config = dict(
    color_jitter=0.6,
    method='moco_v3',
    head_dim=32,
    parallel_block=False,
    moe='top_k',
    pooling='mean',
    projector_hidden_layers=2,
    optimizer='muon',
    muon_scale='match_rms_adamw',
    batch_size=128,
    epochs=6.2,
)
Rows from block 9 of a small self-supervised image encoder, named by matrix and row number. Rows with one number within an expert belong to one neuron, the router's apart. Each number is 500 + 25 x the weight over its row's rms, rounded and kept within 0 to 999. All counts start at 0. Numbers have three digits each. After the name is the row's rms in percent of the matrix's.
Before each expert's rows are labels from the 100 images, of 14976, where the router gives the expert most weight on average: "strongest on" is what is common among them. Only what is clearly more common there than usual is listed. The data: regions of photos with short descriptions (Visual Genome). In brackets: how many of the 100, against the usual share in percent.
# router: router (model.blocks.9.mlp.router.weight, 16x192, trained with AdamW), inputs 96-191
# up: expert up (model.blocks.9.mlp.up, 16x48x192), inputs 96-191
# down: expert down (model.blocks.9.mlp.down, 16x192x48, transposed), outputs 96-191

# expert 10
strongest on: text has "black" (30 vs 7.3)
router.10 114:499484484488515494517518486440467494507532469516526471490446522523500549501465494530486522495477497507528467522472487512489509502512456534470478524480529510496492520505539496494457490537478511480508558471499549466532497502528481496474528517493480498512489472489466539559441546442459484486
up.0 121:464531509483536490466530510549500524507468494483543488504492500532503540494475481453510517539454542500504521454559513497496507476519531504475499503477500491508484505482479522490503487484461460512490496504564487520518543524520537502478509473547508507472510493494529504495492480459524511484
down.0 123:479517502507531488479562461487479528498493477473492462456492500520524513532494484513495513529468502469491495527517532480497518484522499502491507515465506479519520499490485491492495497576535426494465480487488486470505507489485559533441489495521521520494512499481533494501492559464502522487
up.1 098:491579517517484465488465516519549514500524458516494486516458534486514502491466516511470478478502522452475530491473474500533503528497500526475478494500516536470529519516529499528489486508514515486452504438539526512480476459544482440530506521519474506436538470530478497502474492502480484540
down.1 103:480526508473536470500503496495512522488500504465506514537501501514488461514531521490471543531514538519516469494497503510538541515523530428505490516504522429460422511489520515486531512475514482506508468501502487490499470474495482490517480482516495496497464461517486487526449543515450516550
up.2 105:467526500540473502501489530499524443506480475513528511493498494457483472489484483475537451521443516513460538467464499524486489477476502487533521466492462534509522520528515485538507513520541513477527495470535500497520511490481503543534510502490536521455482529525527513492545491511584499485
down.2 115:489529483499594534473534493530511520509507521511493469500484516493524514495483496505508555512510485495516518475538494519462517523543471529467471521495484514519514500496516498462512498446491503505471464542455467510488501483507515502458483467545466501497477505523499493499534497472474486508
up.3 086:505522461476508509475497536494507485468495514514498481481453497489533517503533493460542509533491444526577469493517491497455521491528501500445503494524486478499507482476449525510482478507482509508510474509477511524509497499512490499472500484509452482500541521454507512503477555559452526498
down.3 086:502502527520493509507493471533481488508517497545479507497524530505537510543507531502513493514512508465465489502521518537482528476495502488527514500522482522519533523506437534477529473459525480497577464505507522470516525526496440500492501500514537475516461513523523462519503512503484490523
up.4 116:502491508478555482553480480470489499521525475541536495503459512502526501477460507499492539519479480503564494510432511502531514526510447512495506528497506500530477507501501536497456495519490516479478494449419527488531500473544497529474481487517507516541484478494451531499497545492432497489
down.4 106:465502482522478476529483488480523516499475487503544529498503469517523493496526470470507532492479512528462445465459515525553543511510475489462482489511508501516516525499494506495530497437514536481528488504513476532507530466508514559503515469437512516516470501513491528485534504545452515490
up.5 090:517461488516481528472548487556502500490468497519477490514544530505536479558489523474545508469528549480468511471480509478471480515502446507455513491506497492478523511494513540514516509485530520521494513489524508494497442470492548515526511477519434524451554526504515518487498493511480446503
down.5 104:474491481514485480510511499480489492491535450474512533477483469516511534481541535495476474492501521529450508503532480543489465520480547470521490513508526477517493481513522477465502513505541507515497476511467473585507505535544500432507479513553524444485483480558482491500460508514464488532
up.6 103:499509491492490531543493480523474523533497490463510460549540499533494448511507472518517466495462484530447528511566505536493506471525477527518492502493525532490486449500519499478468524474516480509492504496533463527486517517501536558492495487513532502519499494513512473514495500479540508485
down.6 113:479527506485500468506469497491515503501556512451556453495481497536514494489496484511451499493471494518510513476510505502547502493515483542495512509501520477486466500515540514514475512521526489523509568459503512469529464517499508524490481500530498496503466499480503481495491541510492444484
up.7 093:473513482520519502456533498499496496488531486538529527494524511523507521514468529518487491477489501459505504471516497514530517507521509490486490542513520499545492462496498465488449509480476479485502515462540484513460518489531455517481513527487467478521456451512467512499467535514472489552
down.7 084:497530546505519501467487504529489423467469449490467498530493514457474504522512468500496518487469511489464502479539503456527477472482527548559470478499518499524535524494482484539530463502531440523471536484548488476486514446485485553464499507510500527514531531526499514530463525496517478502
up.8 109:500490508477529551485522522492508502498451508487468521520525500495463504545499485497504486510503496521503481496493521516507483462480555547515453520469526535512432501492524486503541460468474488532515478556516505505529491534488498495548441495493515473498464490546552472541477445477500494500
down.8 108:514511512496462508523493516494480524477508494500498506468529502502517459499491482516483475469548457513536514529525523492552489471483523512508516537467534491495482527459526530531494525486463491549487518509474541480528494507498493485464509479521508512505495508469474472482477461520543501510
up.9 092:478475484507477455464536518463471467501520504549516507482500488498492555476509525520484507538466491496553496503425496498496499513513427545508503500480503487511516530512540533474520473472504519506506514481454505492545492464512516473512531478492507488520539544518454548507501544455483539482
down.9 084:483491511535491526523550473497496504465481508514503500497469496479530528484495472458497472531546513528477464471502519545470525500467501502460531517517414524520514466472498496468491502475505528485474452512485501521468455472471502490525493487463490474505488492486511491510551491574462514505
up.10 081:496486477481447490529484502519526473514459503466462493475518503473484497479474508475467467470521536488524500513515526477434519499471511475521446454521459533490496482507480467500505494574535521504523506494518511510505515534509493501497470476514482476473483522520495498501491484536507497500
down.10 079:534559492484493508476505476489489497449445497501494508482555505471460537534541503474494468491487491502496476522525496486492477509526553480498524505524507528508557458483496498489491455517482482486527508511515490515475492525478505492547512561475525519479497485519477493451484513505529531522
up.11 111:505486499510521475476512499486481533460508489527467509468451493462502579492506515559490485516505518479534486482499497492491503494492519482472494512522478518516472508478463501496528493500452513539494540470548488486485487510466514439461462531518517503520503497488456451547451477512496484522
down.11 109:484457525494476446504529490519490514479496470506482555494481545482470468517501531514508517507464459515468490455554491520506458528488473469486523503508546517466570496458505489542472493474462513498510507519512523481520546503500483522537518521478492524523532558522497487496530504528475509494
up.12 107:443491461504504499491514465476508532468531535533521512500475474499506485524535490539476528509521496503510448499510500546571529519520479495497513537498513442507490483467493501486434508509544510529507492457483534473524505493495526473489495483479506529555487485491494492498504541487456509489
down.12 105:468508494487504504513473481523507477517482467501463518519534505518444495459478491458478504513457504530510481512474499492504499510490464525486491564463514528493477494526495465525549499500513474449469514465503522504446471491490492584494517500458504516488563505509488496527517497528519505502
up.13 087:460489546505524506465499449480512500505483512533511472516485535519498522487463529495483564481475499474528496480523500510496487484524466503517532527469512470516477494490493493504501533506519540508457501490465487487476483496494494515491515466488485521527493479522433476543526482458478493495
down.13 086:487494489544510495485507479520465528499485494523515551499493508492467530495476468526520489477462492543509461509496491479488518518498479528531489456508478500489505478504481479506561547524505493506494507477462499506546540493501532549473505492500510488518518465477479473458566520467491514515
up.14 100:500426530486485511468484481490450509479513461504525519488466507462495485520452531561484496469512536542494482514447521483511491459545481504497503510478520493516513486468500497529523499523500519562526456487547486518513498535494513518526496522527482473523527499519525463486496501506517491507
down.14 101:510525509491510510522541461546492456475498519455478474437514469471470481482517511506507494514498488487479488475482556529475465502492496462470520491534463488542521459497490495490489499492533501509479531490481535489492566453488495490497545510506514526503511529495489524508548531523547465475
up.15 121:510555466471466483497487472492445500528480529462499494504531481544492492503529485506525444495531445542521495483491499505452505467512511517489512481528523524456482511463491512497493503493450465488545515510506506525516504492508504532484478461483502481513498518469505508501489507528509527468
down.15 120:503532492502491474508482488497485483448548521505504492496536509525489467507537517494479478524522461448535452506497526553512455489498440484479502517543504500487507480444506519462450472485504475502507552457523519478481486474498490492521518503506488486564502504475512537550494528533499466501
up.16 099:498501494509507502504458525481507505518546548536511523506462481510522565490499492500514584533478497500519490497446485482523539461497510506537492513453473470490476512492458476497482461518516487505523511513500501497495513484503489500487470484491498479484485494501511540541497506451492490489
down.16 092:471484499514473448516529477537492448541468537497510505494504486496514519510512489533521489505500538524510516543523498505460511502479473531487506505481511508506539504503476529537489450524481513500500497485464544481489483510482506508483491490439533510513480531463519528464499461555493525490
up.17 096:478548504457456506503471493518489523557507496451524473518505518524465505508485481529480462501496498572466509476468522515511483457492528497490453474501569523488469507464512532510473461507452476525489547501499504502494468505493479465462494505487474512464493503492548505535467469492506465493
down.17 101:488520501493502466477456473474492474475500511472513485493498517488526458518562486555478494507525491496496515495478527515515493461513523477535538483514547499519478487503518499501492514504507459525504496467470517527523502467467483500533495473509511523510519530529492526523457553505540496468
up.18 095:491527484492531505522490513541512507527471514491490508492476514466486474448461496490524533531496463483530500479486483491518498533554515482472525475508488518549484498485444532486461478457447495464495545473503530513468488513479468477484545503512491500514500470467498483539530521454469508503
down.18 110:469517482477492525503479503497497503499506513501503487534504516498451481488472486485505477499503480536531542539537494496474464506445500516559505509408514523479504508454505449531534484553489487503514521466475526486468482474509529546491508520459512483503499508483503461560532469495522529523
up.19 096:485498490507464488508489501496519505477515493507484503471553483494526489463555550476505504513494511484507504483538508501504499506492476486530512498505505479541538508518485502429461493462512502459541522487526469495500557473523481520553454466509546504542484502517556526479481529520469512486
down.19 096:472517475528436443488487539459513498544466493496490476541467519514498498514481490503505464472471533555505515483522496484509508499497488552504497479497522530473494492480478519503499487510486470476506492518507530539501516499504502467484502514530479455497505555521496508512485497493486497529
up.20 100:525526466489478489501487535445525507538513489503471482491532530481498481554505535504466510479564529485477483493482498509571510479513545491478466499550517483505481486499488513506488477513520512518485510503508536511510474532529494489520481506501466483450496452495509492448469507489435493517
down.20 105:495526510484524526499485504493515540519531512504432491529507478487510484542528490495459535534542524499509523547502472497524473485516535488508467491472539471472394515507488552491465489481518472497444502546504512531533483496512497482537493529529490497496487485510513510516494505490505514504
up.21 092:536530562488489526512491466503437524491467500546540505476470521482552518466467491517492482506513504521535444476480474477480545469494489542477487525488482479525504491518508487496483508518474500565486519495473526501502505489513501494464517496501466506508519467460485555491545510479466518497
down.21 097:486535477476505504477491474490510519494495525501511509558508513516494480502535500468532498489478466535477490462516450508460470536513519505528525514503485512469472498461472526536498519474503509505511472476489487482534490488507491591467486460450482452526434489524490495494510472498499525467

# expert 11
strongest on: text has "sky" (51 vs 1.8); text has "blue" (32 vs 5.1)
router.11 099:505493493478476529508513523446502523507501485507508480523506487516427467551525439521490536514501482489533515480510524479490491449514546541477491535475528475513466521516471481499510473565483475454527495521494491484479499515516480531532501479492494485534504506491530511529442483488529470474
up.0 117:489521516476508498464498524553429489456502494511468536525542554477502504546503468543462471472519530519478518503570492468474471484498512531511497516437489517467514484491527482526514509508471482521499539559510488480507481493475485496505507469512495500480510509522475477566490477495546495479
down.0 107:503493515520476522525457519564478499483501532498508468502482489512490505501498507529483480537466504521502528476516530508525501476526446486504495533543518502497516462473470503522485521450473540489500491513493474454478554478512486518483502486493542515526494489482523514530541499531555516448
up.1 090:520488498500489530499507508499491508522458548508505527460540472513522519490522520480526531498536506533497546550542488458518530543472476522505522483493503463503510502478492477505484480480476485471481522479525494498512514518502483477443511526510503515514481491475564489525473481513519501507
down.1 088:503480514511517495541509473518519485464508488518558467504484505508513484511480503519507492551488481482452492506481494484451514546516531481497471538524494512518489501516522467501491503448485507543510502488515550473522521515460517552464506490463518463492507509557513503467502534520494470493
up.2 096:501530499521497500490559478488550527495476478515461516505508443493503545481517472477452435486529497456514453459496512494519507481477490478491492494516476531522504490497496482471534512531476494481469513539504486539513516519478467501498515535493517531491472462512499554499482528441468481507
down.2 107:493498473540532530524469498532541498491529522484487477498490513523528528470470502506504474538457488449469513530518478527477535508450532486595505494501442533483450491521514504535492480550513533523472460465495525481476493501490526485513523506494502485514520504488497477533512500495506521492
up.3 093:472495496507510497497515516487491550538511529508490531519472490478514531486524505526514482494514499453505483505512510503497534464498498461485478533528507497511514471475501456531481464459503519478492492529486512525495535516486494466502480505512529523438452397491511476490463490497485511495
down.3 105:533470521472548536488554455526479522469492511491506496488512502495541533473472508503533488481520477532491529487542501478456474500513492450513496488489488479482467504506489474471503556513499522509478538520517467489500516524495506527513490488495533468496504491534527457535504535500481485520
up.4 105:453448521519507542497483524501519453484513567516508511490494472511487495504486488512496478481491503469492498534517481510514522496503504534505514519481462495454509500481473465574546524526492510528484518482528490451494489529475487469468491494522533512494530523498534505535505495511499516501
down.4 111:513492507517564473514506497505517489509480467458481529489486492457483488489499500473510554500446467436544549491431479463505508457524510519487521538512479534513472473538516527508553483495532483487467526518504489459486518488488521505463513501500509514498498511507468519492513494474519494448
up.5 081:517537482509471461467528494515495467510527508484504536510531503539500511523475542477496515474520490454529467504510530480523521504520496536495496463518517488469483492488489493456496496533492455491499490495531483477475507467497470474478479451485495521503480464555503490498470480491500530518
down.5 097:513488523497512486495512538491512497470494489490478537520462497503486495506476486482481505512439507487509582521478484485490528551497522506531486512427516532458518503486515478522509496477451503443488508493489546499481518496493553496488490545460468510507478474485488507512530493508516550508
up.6 085:477453467529497462456527524495492463466518492490521537485474497512465490521508501531493458523510495470475477491475498518516491484521547528507529527485526514505522491466493523503545508474551484468491530465582533552506518487520523485489528497470518455523499485489477536487496495533505506505
down.6 101:529486470495479525506511455535477547510491532495493460479539463534506507518536503512493498496517463485510460471496483490471509485458511498497483556481512522520458490528483470459523489550480526473501488536464516511498488538497506542494452491494520503518506496497481522550480551501477462526
up.7 085:492485515537477499460505473477530466504516514490504487474463503554505468543514489530519491500532481506487460540473512464480500482527449479488536498495468482488521506509516513486464512509482517533516498476500540508480463538487524508537495504436438480521471478518522503517497491521500542513
down.7 097:501479484502536502510485455505505506524471508504468508497467505470504505526477510551525494466477478491481552461528466492451481488505531503499525508504535512499491513558500501525497440482505495467526519515506531479493465540487463528496525496545528522509528494478486483515455486498490479496
up.8 087:509495482542489461447501514518512456523486509487509524512514494496489495545486440502551497466542498502482559530531504458498504551507493540521459485464484502524577522522497502495546521460494526485491498494471489498494521514473518484497519497485453489472512518512495468489517453501484520527
down.8 109:515494494473497494491474511512493489506519490485516490529484514532542555500510503512467495462492517489460522483456489518446467472474513519491526492482512534488522500485496550465490501482501524470513486459498467520509486483478486546604535514470541496504488499462478491463541501558478482521
up.9 100:520515511488507452480490551493503508527491509523500521540497506488490497506521492485528500480500472519536519580494454481512525472531500505530497462505512519496447489487463506509487540500458454490504503443481532520513493520550519518520494511489497466512487466493541438483520523495480562529
down.9 091:514499471534542511493480465465508508504504532509498509477512493491518548487471466540516471535526476446453547511513507507508466538525484476496551525478502489515517538483501475503480516495481510465506547514505525495507470508489479494479522499470547539555481500491490517509542536518520501536
up.10 097:509525533535462508499467500483482505509528468471470542504518504544508508550506466515519483449522497513517481568509489468501526541494505497558479472522522523478503509496513455476515519506470495482511526486487502493482498477509483485506489479492515505511505486500538482508466494528502532521
down.10 105:534509472486485460532505476492483481467504483509527513484488514506508531528516487512540469506477529561474488445536512503511486510502513488485543513446496480497505542521522549492500514485504510467537523490458502485517525505475504529490496519488475502495503499478490499494512505515503511502
up.11 098:538510555553496499532502495520541515530483446480511487516502504509512488533467506501480504467520504513452535551542452479558503461486525505480507487502484525515486498529551479492438505475488533507487470475490526546472458527526526497507471534494473491498509510486500489479483482523524521470
down.11 090:525512488498518493514456456548440476497545533478520457480497512488485527489553504505557469538485494482502496483478520496466522512533481466481496473498496466496508483470473487497491501543496476503490521457459519479520526473468483515519522485491528506516515475437541475488506537515449501493
up.12 104:537493530500518478509533473441491438518461487463505548494499525500513496484474524469498511533499488477513501493448507495493510488537484451485475499483505470514539536491508496485551530513475484523491508489469465498485541488487524544436529483518497462499524524520536537529477531486505521454
down.12 107:511442484469520523534509535427492509541544450489492514527458555494478497545451525518496473503501540514548472521470491459501522522520475474514519487528496492460473495512521473510530526535446521509510483482501506492470468530497481490479521492514471502506507491523502487497497485505479499490
up.13 098:517440529508529462504516529548484485472502486475471505467468500523516450512467489532467485497504473511460500488508477460522511518468522515509479524461504491492473489534506497502505511520537501512500528522492562506457534541497523500454518493498487493478477462487529521502493516480535510514
down.13 102:531468513527483490518487508497502490518472513515509512511511501490544479477488549495468549522496514531515483484481512510520465507483492468510543491512528537471453503499487545475508483480489513474457489448488450504537470499475471522477493526502486506538513527519501503520437513499527508514
up.14 097:543494467516514506523474484475533490511485448496499512512492522510526565497513482481565509500500482468540524515483508497466519474524491475467469522536496494503510483503491543468507513465501476490485493508505527520480488516541483485466459514522462467499461562480471511526476535523461490510
down.14 103:450524459476496530545513470486501563494498522528490510506529503460494539495462496500535501477455463491514491497451510481465503499551487499488509530534483531459508500521537482489473474517496478456546517492507519457486499569541558505507459503514507557513464477469510455492523508476486498478
up.15 091:494513574504525469494503454491480491493496470484480494515504473470482523503507481468467507529547540459533458500458520526506519489523539482453492501501438504491491519528443486483550509548512454528474492533488516511484501492498500507490479481493503492472504453501483550530490492492520522493
down.15 092:477494498488522482516451512493496521545533472506500477513485527532518471526449508536464507465475496539540566542508483476514486540484507504485508520508488496458461509502503514531491520510446502497493487484451510469452508565522484504468518523498521518512496529511523458508507509474515524507
up.16 103:498460497515500520528485505467470532523548502520527513511508516487484497483485469528531528544420488557483504516452494472503489486488511519533505522461535480467531511521545450535543487558523497479556488516517515488480514475478525544473459496512507508500513527472486528460493514500556517489
down.16 090:478482466497496506503523500447466499515559504488527480466464525487505494488492513518520466487511527506531445504449536514532502437512471487468494522578509472497466487470497531472526518473533506547534485466483495488543494511484523496495504496521468505517487535526527501483443497490471453438
up.17 092:533482486507470486501489515475509481476507540460508537524463515513453509492476505527514518470521496508511514519508544495488493492500469463510468477497523506512471453520466534454478483487481525493503511477484505495491527511541454455495519500497454500499491446506524530499536498517495519461
down.17 080:513503458511528494515498502488544509505489498510495498545503536506564497473452501507521491488505495491517559454504489536496483480499476520473476511495476511525516489545502476523519476474466505472518515480510480488487507510533510543491484507505574444507527455499508515492515489491516501495
up.18 108:483435528526483537535514468508492484482550496498532504506493482488482477505501501530546521478512508527491529482487492501513503452498467487455510531458484448497519471505558503510533492500540560509519473540503496476516504459484510556490501531517490518483493488508499487483523523490463472497
down.18 107:476530468482512448475476466509503513503519506516483531482498480533497503498495566485490505499491479475490497454501532492473511510485487469480518483550485476505509461454492462455525475452526496494496530523521505491472501499540495488516507527528473509493485483502504496571489487485469474458
up.19 097:468538491493438523470502501478519453517519453511520550491536512508514496519507458505506481480549484531502501468486514502450494451498476540492531501454518488546529526525520509470492492492499487537487519501486515553512518485528475507492491495498480494481464524471499502499499487509506505484
down.19 094:516513547475451476484460470482475502503545539464533483467463542515550530526477550499533495536482419470509524505500472482498482488493445458512497514446491496471478557532523498536487493511477534507503518505449504473501539487533499527529476457511485520521517492446463504494466519498499509476
up.20 126:493554530461476513471475500494495524492519517482474497493536487500459485544534510492447473476533539480503475528494518497521502462513549487520463498500502490484469508489487497495473479522516481520495488536519489488509492507500462449563488497514510490481474452522505485488481453500542523494
down.20 128:533504501482477472524512554547535507464462550511500482517479467528510476492552485459474539516525503534496504499535491538514485512455514499473502476495494514506520492496473539511450480462517480469451474515468510522498545467508539508519491529492535495480507490469512540472468485532510539524
up.21 095:583501506477499475482481480439501513518513500517484547513482558480446510475490499526501531469528466456500491454507494524496521507494462519496487489487522501540480533520496541509502516497450487523494533464524461493494486471498464531453526472512479483524500507502458524501527479525451458471
down.21 102:496494498491474476497500513544512470513506507546511463498519462548551547473518514510504482491482461519503516507519523528445546515537460489509481478514492523524563488478503504487532534493495538503502490463494468495513509494517501527467482486456507521544504476534481499511534503516508505486

# expert 8
strongest on: text has "grass" (32 vs 1.3)
router.8 114:508475510533486561515501470492510488468531495527501482520495476469486480505516500495502521519517485500489553462507487483526480483494496492482495557506457510495549463511495420508521492542490509489509509499524449503515523493470502489462486495521476508521482506507485481532471500519535485485
up.0 120:473509491478561478515505511510449490465527486481502522489519495480506480525495504511472467481492494441463510539509487506537485518520517480463504488512497530490514500525464499484496514497517481548509472490505485521526522488537465449533540445546530523477523467533497525505518463476523540440
down.0 116:521465521507508507468526538498518467513485503492460526508518481487478478481504506526493477503530540501480524510541481504491483506454568489540497514491509495529511531551506500529528464487478506493534529543505453490511497479466494517529505491447480478473501525520520530470452463533519497530
up.1 091:490485494496492500494487514475530489513510459480488542490509460480474487483508522494508485511578501466488487506496491501514492522508487491491495505500497514509515497515482546475521524511546576462516501504474540467476496496492475476468504492529475497508444510501445518448501522530490499484
down.1 106:516500477509517504506478527501518449503498512515499512504509499538541507489473497490522548533514505514464517496538478517512496511435458523508514508465487493492505499504488519493481478469457513484513532476518477497519499492506532561512526467457517468494500522527510512486508483501470483519
up.2 097:503520485455494542466491528451491516521520513480514513505493484502461506490530495487478536467531457471533447502426479448524514470518466496519473499521539439505505522532521486507526468538488520509517463528503528486497522494508462488527559495507467534518537477484509513502513497511503559482
down.2 106:499522539511551466474472501534503489501484477477497484472493499524505532463519470530487533482477481471453524527474484530475462508493524517490518511478514534501504508515451536487500513503517496489455523465518521516493506479514493488507520519476531496507503516525485498477504492517555512502
up.3 082:524479508498494489459548511525520495522487502501519496538453536481523454494527545577510499472524546501465500491504442550468508492501516465480481530513552491537481467507474484484485512511525511518527495524461512515480454527512481443488503495518497535479559499524494484478516494505467533517
down.3 098:487505529545527469489530507494461460509510488482551498500464537490521474491469510499503500570474525540485480525502475475477505527525500531478532489508521490509513513491528505495489547485485515529510477479511484497471478460490510467521511475494500454507483510474477518435480500510508523523
up.4 114:518552531506503492443490515469529454517473485508477461487503485481490519466494488476503457459475488509498509505540481514460505508453506548497464481508490561532546489485514514516507494513458510487499486468492503482506459521488506512456482448447507487499497522511459496504537495539499492487
down.4 111:527481492538517520456488492545470473506515491495505493481528486525514534473494502457517465499514483480492531519513514509524455528528479502525527462465521460500542510511469507468467533536545498482486516475497498495505563506530500532562529468489534461541485481466518498471529548526523522544
up.5 093:496461501471526490485501500523508483493458532510539521484480489486519493493499495524518529498506523490460481492505518519538465490535491472458529493493482475557491459477529486494488500476489502476488545488505491559548539495517526509457519484491476505524468496505489536512511510446519524471
down.5 101:516490473533487500476518493549468477449518493520487550466538487521509523498516503482526503502499460466507512465495497476515485496487505521476524512493516549486500537506512546477508534490484481478502511466488514529495521492469515501512482534499521481474515488510515469475482504472499537537
up.6 109:510505465479535528489507549579489531461497556485495501468480496489536517477486531503515499482482491480560510497524421472526493520522510505508512472486498464502518499501498490508504539492470470493502511477533497529475491495460508472507480514483529469536522502479458453496532516526512540554
down.6 110:485493465509551500502557526537505525518481507501480537514489482497565503486453471510521483501475489509515532518535491518502503524524503533521504427462476500479482479515539513502479501441467500507497499481514510536468497538473544505483493483516496526485522473487507484519514537467490553532
up.7 087:534499522511504510466499510486497518547501499463482516522495474486475493454496496560490484487513495484488540488491493530511490508475509520481466517493521476529509524451512518502464515503506515521496526453489524501497504503461463513509511473471501513493497505498458516486495547517470468510
down.7 100:488515474545523438506472508535504511533481506491524502531518487479535521489469518483524521510455496489461576502487475466509503542504513524504518489494458539521492529480467507524474497489484509469518488437482478531501503508537540513472504451477455518501467491523493475460540486523464534540
up.8 090:506519463480531529485534468489507516497494529501480458473471517473508484445504503496459510501534490464534482481514508500513487483467484493524486539532526501546529494510508481510446536505495501489449466526537489538475512491514497500482516488521531541499482452525470553491519454519521506462
down.8 103:535483523510511486497496496488462520508504501467486515521511512473513548460574488483441519530525505508474491462490496504490496518474525468520500524476557499452474480530527486532522436499528511527499551471531473516503494468497522491563479518473513478491515485521463512452455500517497506512
up.9 121:482496505511517492497525456486469484520520470485508483546522491491479457509551499545512475541514485541511466518532462493486512448516531473462520561515484472506496497503456428496511523535512480528519501476502522488508490515474475528506513489502496483514529472495522466512468531517493484531
down.9 101:510474494514535495516505526527513501501538498492509508489462459536488510460487468562531546498493452488509502449442509530453499492450517469479530518515492536535495472523453503513509521496455524492488464495504490519502480469491489542490518507533516476502522513517513550528508465535511478496
up.10 097:511471512506521528442545485492483473428478483483493506526530514493470484517551506557467489479506512456506476522518504483518452513518475483507487475499514493516479544528500494545503487496501490514534494466527498480495489527491488509499491545524482507532518490505467502546435516489520539481
down.10 104:518500507493485477500462520475537481504481507493474490499507483485457476492488471504512487490476499510476487477522514544475501487523528536480529479543496507482503513480515507520545513516515516475556508508475502511501524509479521491500468487500531510473515493469488523465487452486515477494
up.11 125:478507492511488552510511514538507502492491543515529527468470482483465476490489504521494507466519478513547484484504530518528538477436465452484487491458494490468513465450494466536514473466499535520492475548513525472470515468505514530477484536507478485514502494494477524532499504511531485466
down.11 098:503531481514492489470519495465504514524504500482493509467527488473486545521510509488526531476502490465448461500467531494452491561485533510541519477518494478512472500486485481477535493533511497525536510544466504534518482529507532529477481502519535558483498537475495493463473509501506475497
up.12 100:458529464504523488478530527524494507511472523461498503502517485519460487537534483528490482485514503505469557511529501506511484485515494531511471508470557514481488529474514522538485475495483467452527501520509556484484485505524485466489469489428508511483445448564476462540489489495529527542
down.12 096:530508469486492494462471496507534466498492503553512496488505481511528499441492495498543527532471462471494468490501505535516528540466516507464509519474494519542502509475479532493496519475479508508494520464501554511489517508483483501496498476502508514522517515512485540490502508544500501524
up.13 089:516509488484527496519542496550506481507478493472447498498466547468523473504475552536458478500520485470501492496455512462522515489541526480477492505533530499554499496544442461470469535534488505536514482498462507517453510524519503501479504497518482490515533452493511516470510530524489479505
down.13 090:490472475480495494528529486496510513483544477459496533504505476480482481490479489501521510442501530485529516506467558535510488496471517527538483527493529509459478512469521487522486494506492525479474525514476544507519480527455484528505493491473561495527474476477493496472461511527496502526
up.14 110:513473513521494507518505461467480461454501514542480537494511532482480510483500529550470466522555547476493514533472521498491516526471492464547525519533482557540487492474520572486487471499499513458532525495485532511515496481455475459518533560513513487480470470521527517494459494546503515535
down.14 102:504496506507463536482457485510516524508452536514525498531505543521499481491497514476495527519467491512507509544494502493517453511507513511564540510442482530477439532494493456524458516503488486507476533449532501502504462473479505500514508475443481489510481496477448481528530529490525533511
up.15 080:488489519470551508475493513523492495515461489473485510535517470507501538487508523460465487475499475518495520510489470483551485527498488502496440443493528462536500475517477522475459543450478473522480511483506502490473500488523539488515500534477521438493509495475536478524451516470500509510
down.15 095:522448525510535456533518526513532495492457463464436492509477471514501482505507497520477499515509508466501502493550478550476476524500531479476533516517516540524466507534510509504478524510456528493512518468514490555508508552502493480468514519506534469534543500500528501460475496514500544493
up.16 081:532483513477534540491472512440484482510528481472493516480497496458453531449486501500473499481509513510524537511438513486501491495494519478543475485503482459501545524483436469485503508502530514529503547504492496541515514476477484444519528495502470490508544504510484485505531485509507530523
down.16 092:498518490492522485501451514529498490475514521539476484505489496492508496477521488473528488498489489488483520496494442549540473449528512489488540496469460494544476481495509537517441554520482502486480551485509505516477505516492485524539513513490505493508464532573519522506487499507516519503
up.17 100:524500472544487529442546513504518498513514502512515526467503492496487494468497565505487457487470523494462476512528538484500509548527488455495509487487549473541517503480469498488496504496549534487509504477482495487483505463504495491468493487528471479532502520493500497462455538507493517535
down.17 105:477496513494480478511527483514498480474449496502499488529482529465510507525507483531531508511483511536494510477503500520444477480486478511469555471486491511509537509482501546500466484513481492479476461492473530528484510492510537507489491514477532496499537494506492521503563528520505508505
up.18 088:511532508541522482496495522502536489488502536456558499511449513535544517514491513524507516507517497494506507497514457493512497492508501481509540492470520467489490484508523532513475512512453477476526520483492520470504487489503492517486531502491479504496503445538496494517507550501500508525
down.18 090:476480457526523502505501535492516530508497514515513498498510522475501507518479513521464526528508512528472473475490471529513459519459477507504514492454508505483506534533524495515527513498537557480505517468534518546486482479479486517453512467446539509494496481511506531507525491504478545474
up.19 110:538485513499487501515527535526496483467481473505491541506487494504475526497439500503455483485504536482485468502541525509524501493467508489463483510499480505545518460494474510470533512440508507489434486556511481518444516477483520485512517523481507451509501521512486492478500480486508475489
down.19 100:545512496457521483500542509490501520504459512456520530515517489522486460511549513504489514553461493499510470492453482486491495519515489445473483508486552492500471508520468482463450499517501474447509525521492469584499502483497489496531512500541509516506470477490505533456497519511541482503
up.20 097:501514522488477501499466519508481518460573537476520567465520485486539497507510499484514494453511503531486491492487523512453504428491485501539467499517509475497490483502496519464511483464485519504510526478511474542536485441492482469506540459518475478513483550488524532464529462505464531494
down.20 086:491481494482449503497508501506475497478507511473534497429510446509467532517508510502482466518508536498485513473494473523502524498473518465533519520488491499513492520541521512511464523559510515519449504484526500479505515484480481505532558523512527466499517521484507497481495466496509502527
up.21 121:526466440459523493497509530551459480476472552521524517483509494485476504490501515511496511521492491513478496496543464492526484514536511501516507475495519464496540493516506491501518497502502509491515481530502432488542544503478516468522486483504476475509526506495534506517523497521527519477
down.21 116:524469459482533498506543511547482512483484516496524522516492502502502532514474459519513490545481481508491501514511499439502469519538487520490494456498524476483518511506545517501503487509489492504506483500464530505466520500513529492530514499517480508518516497457491493491550519481536542508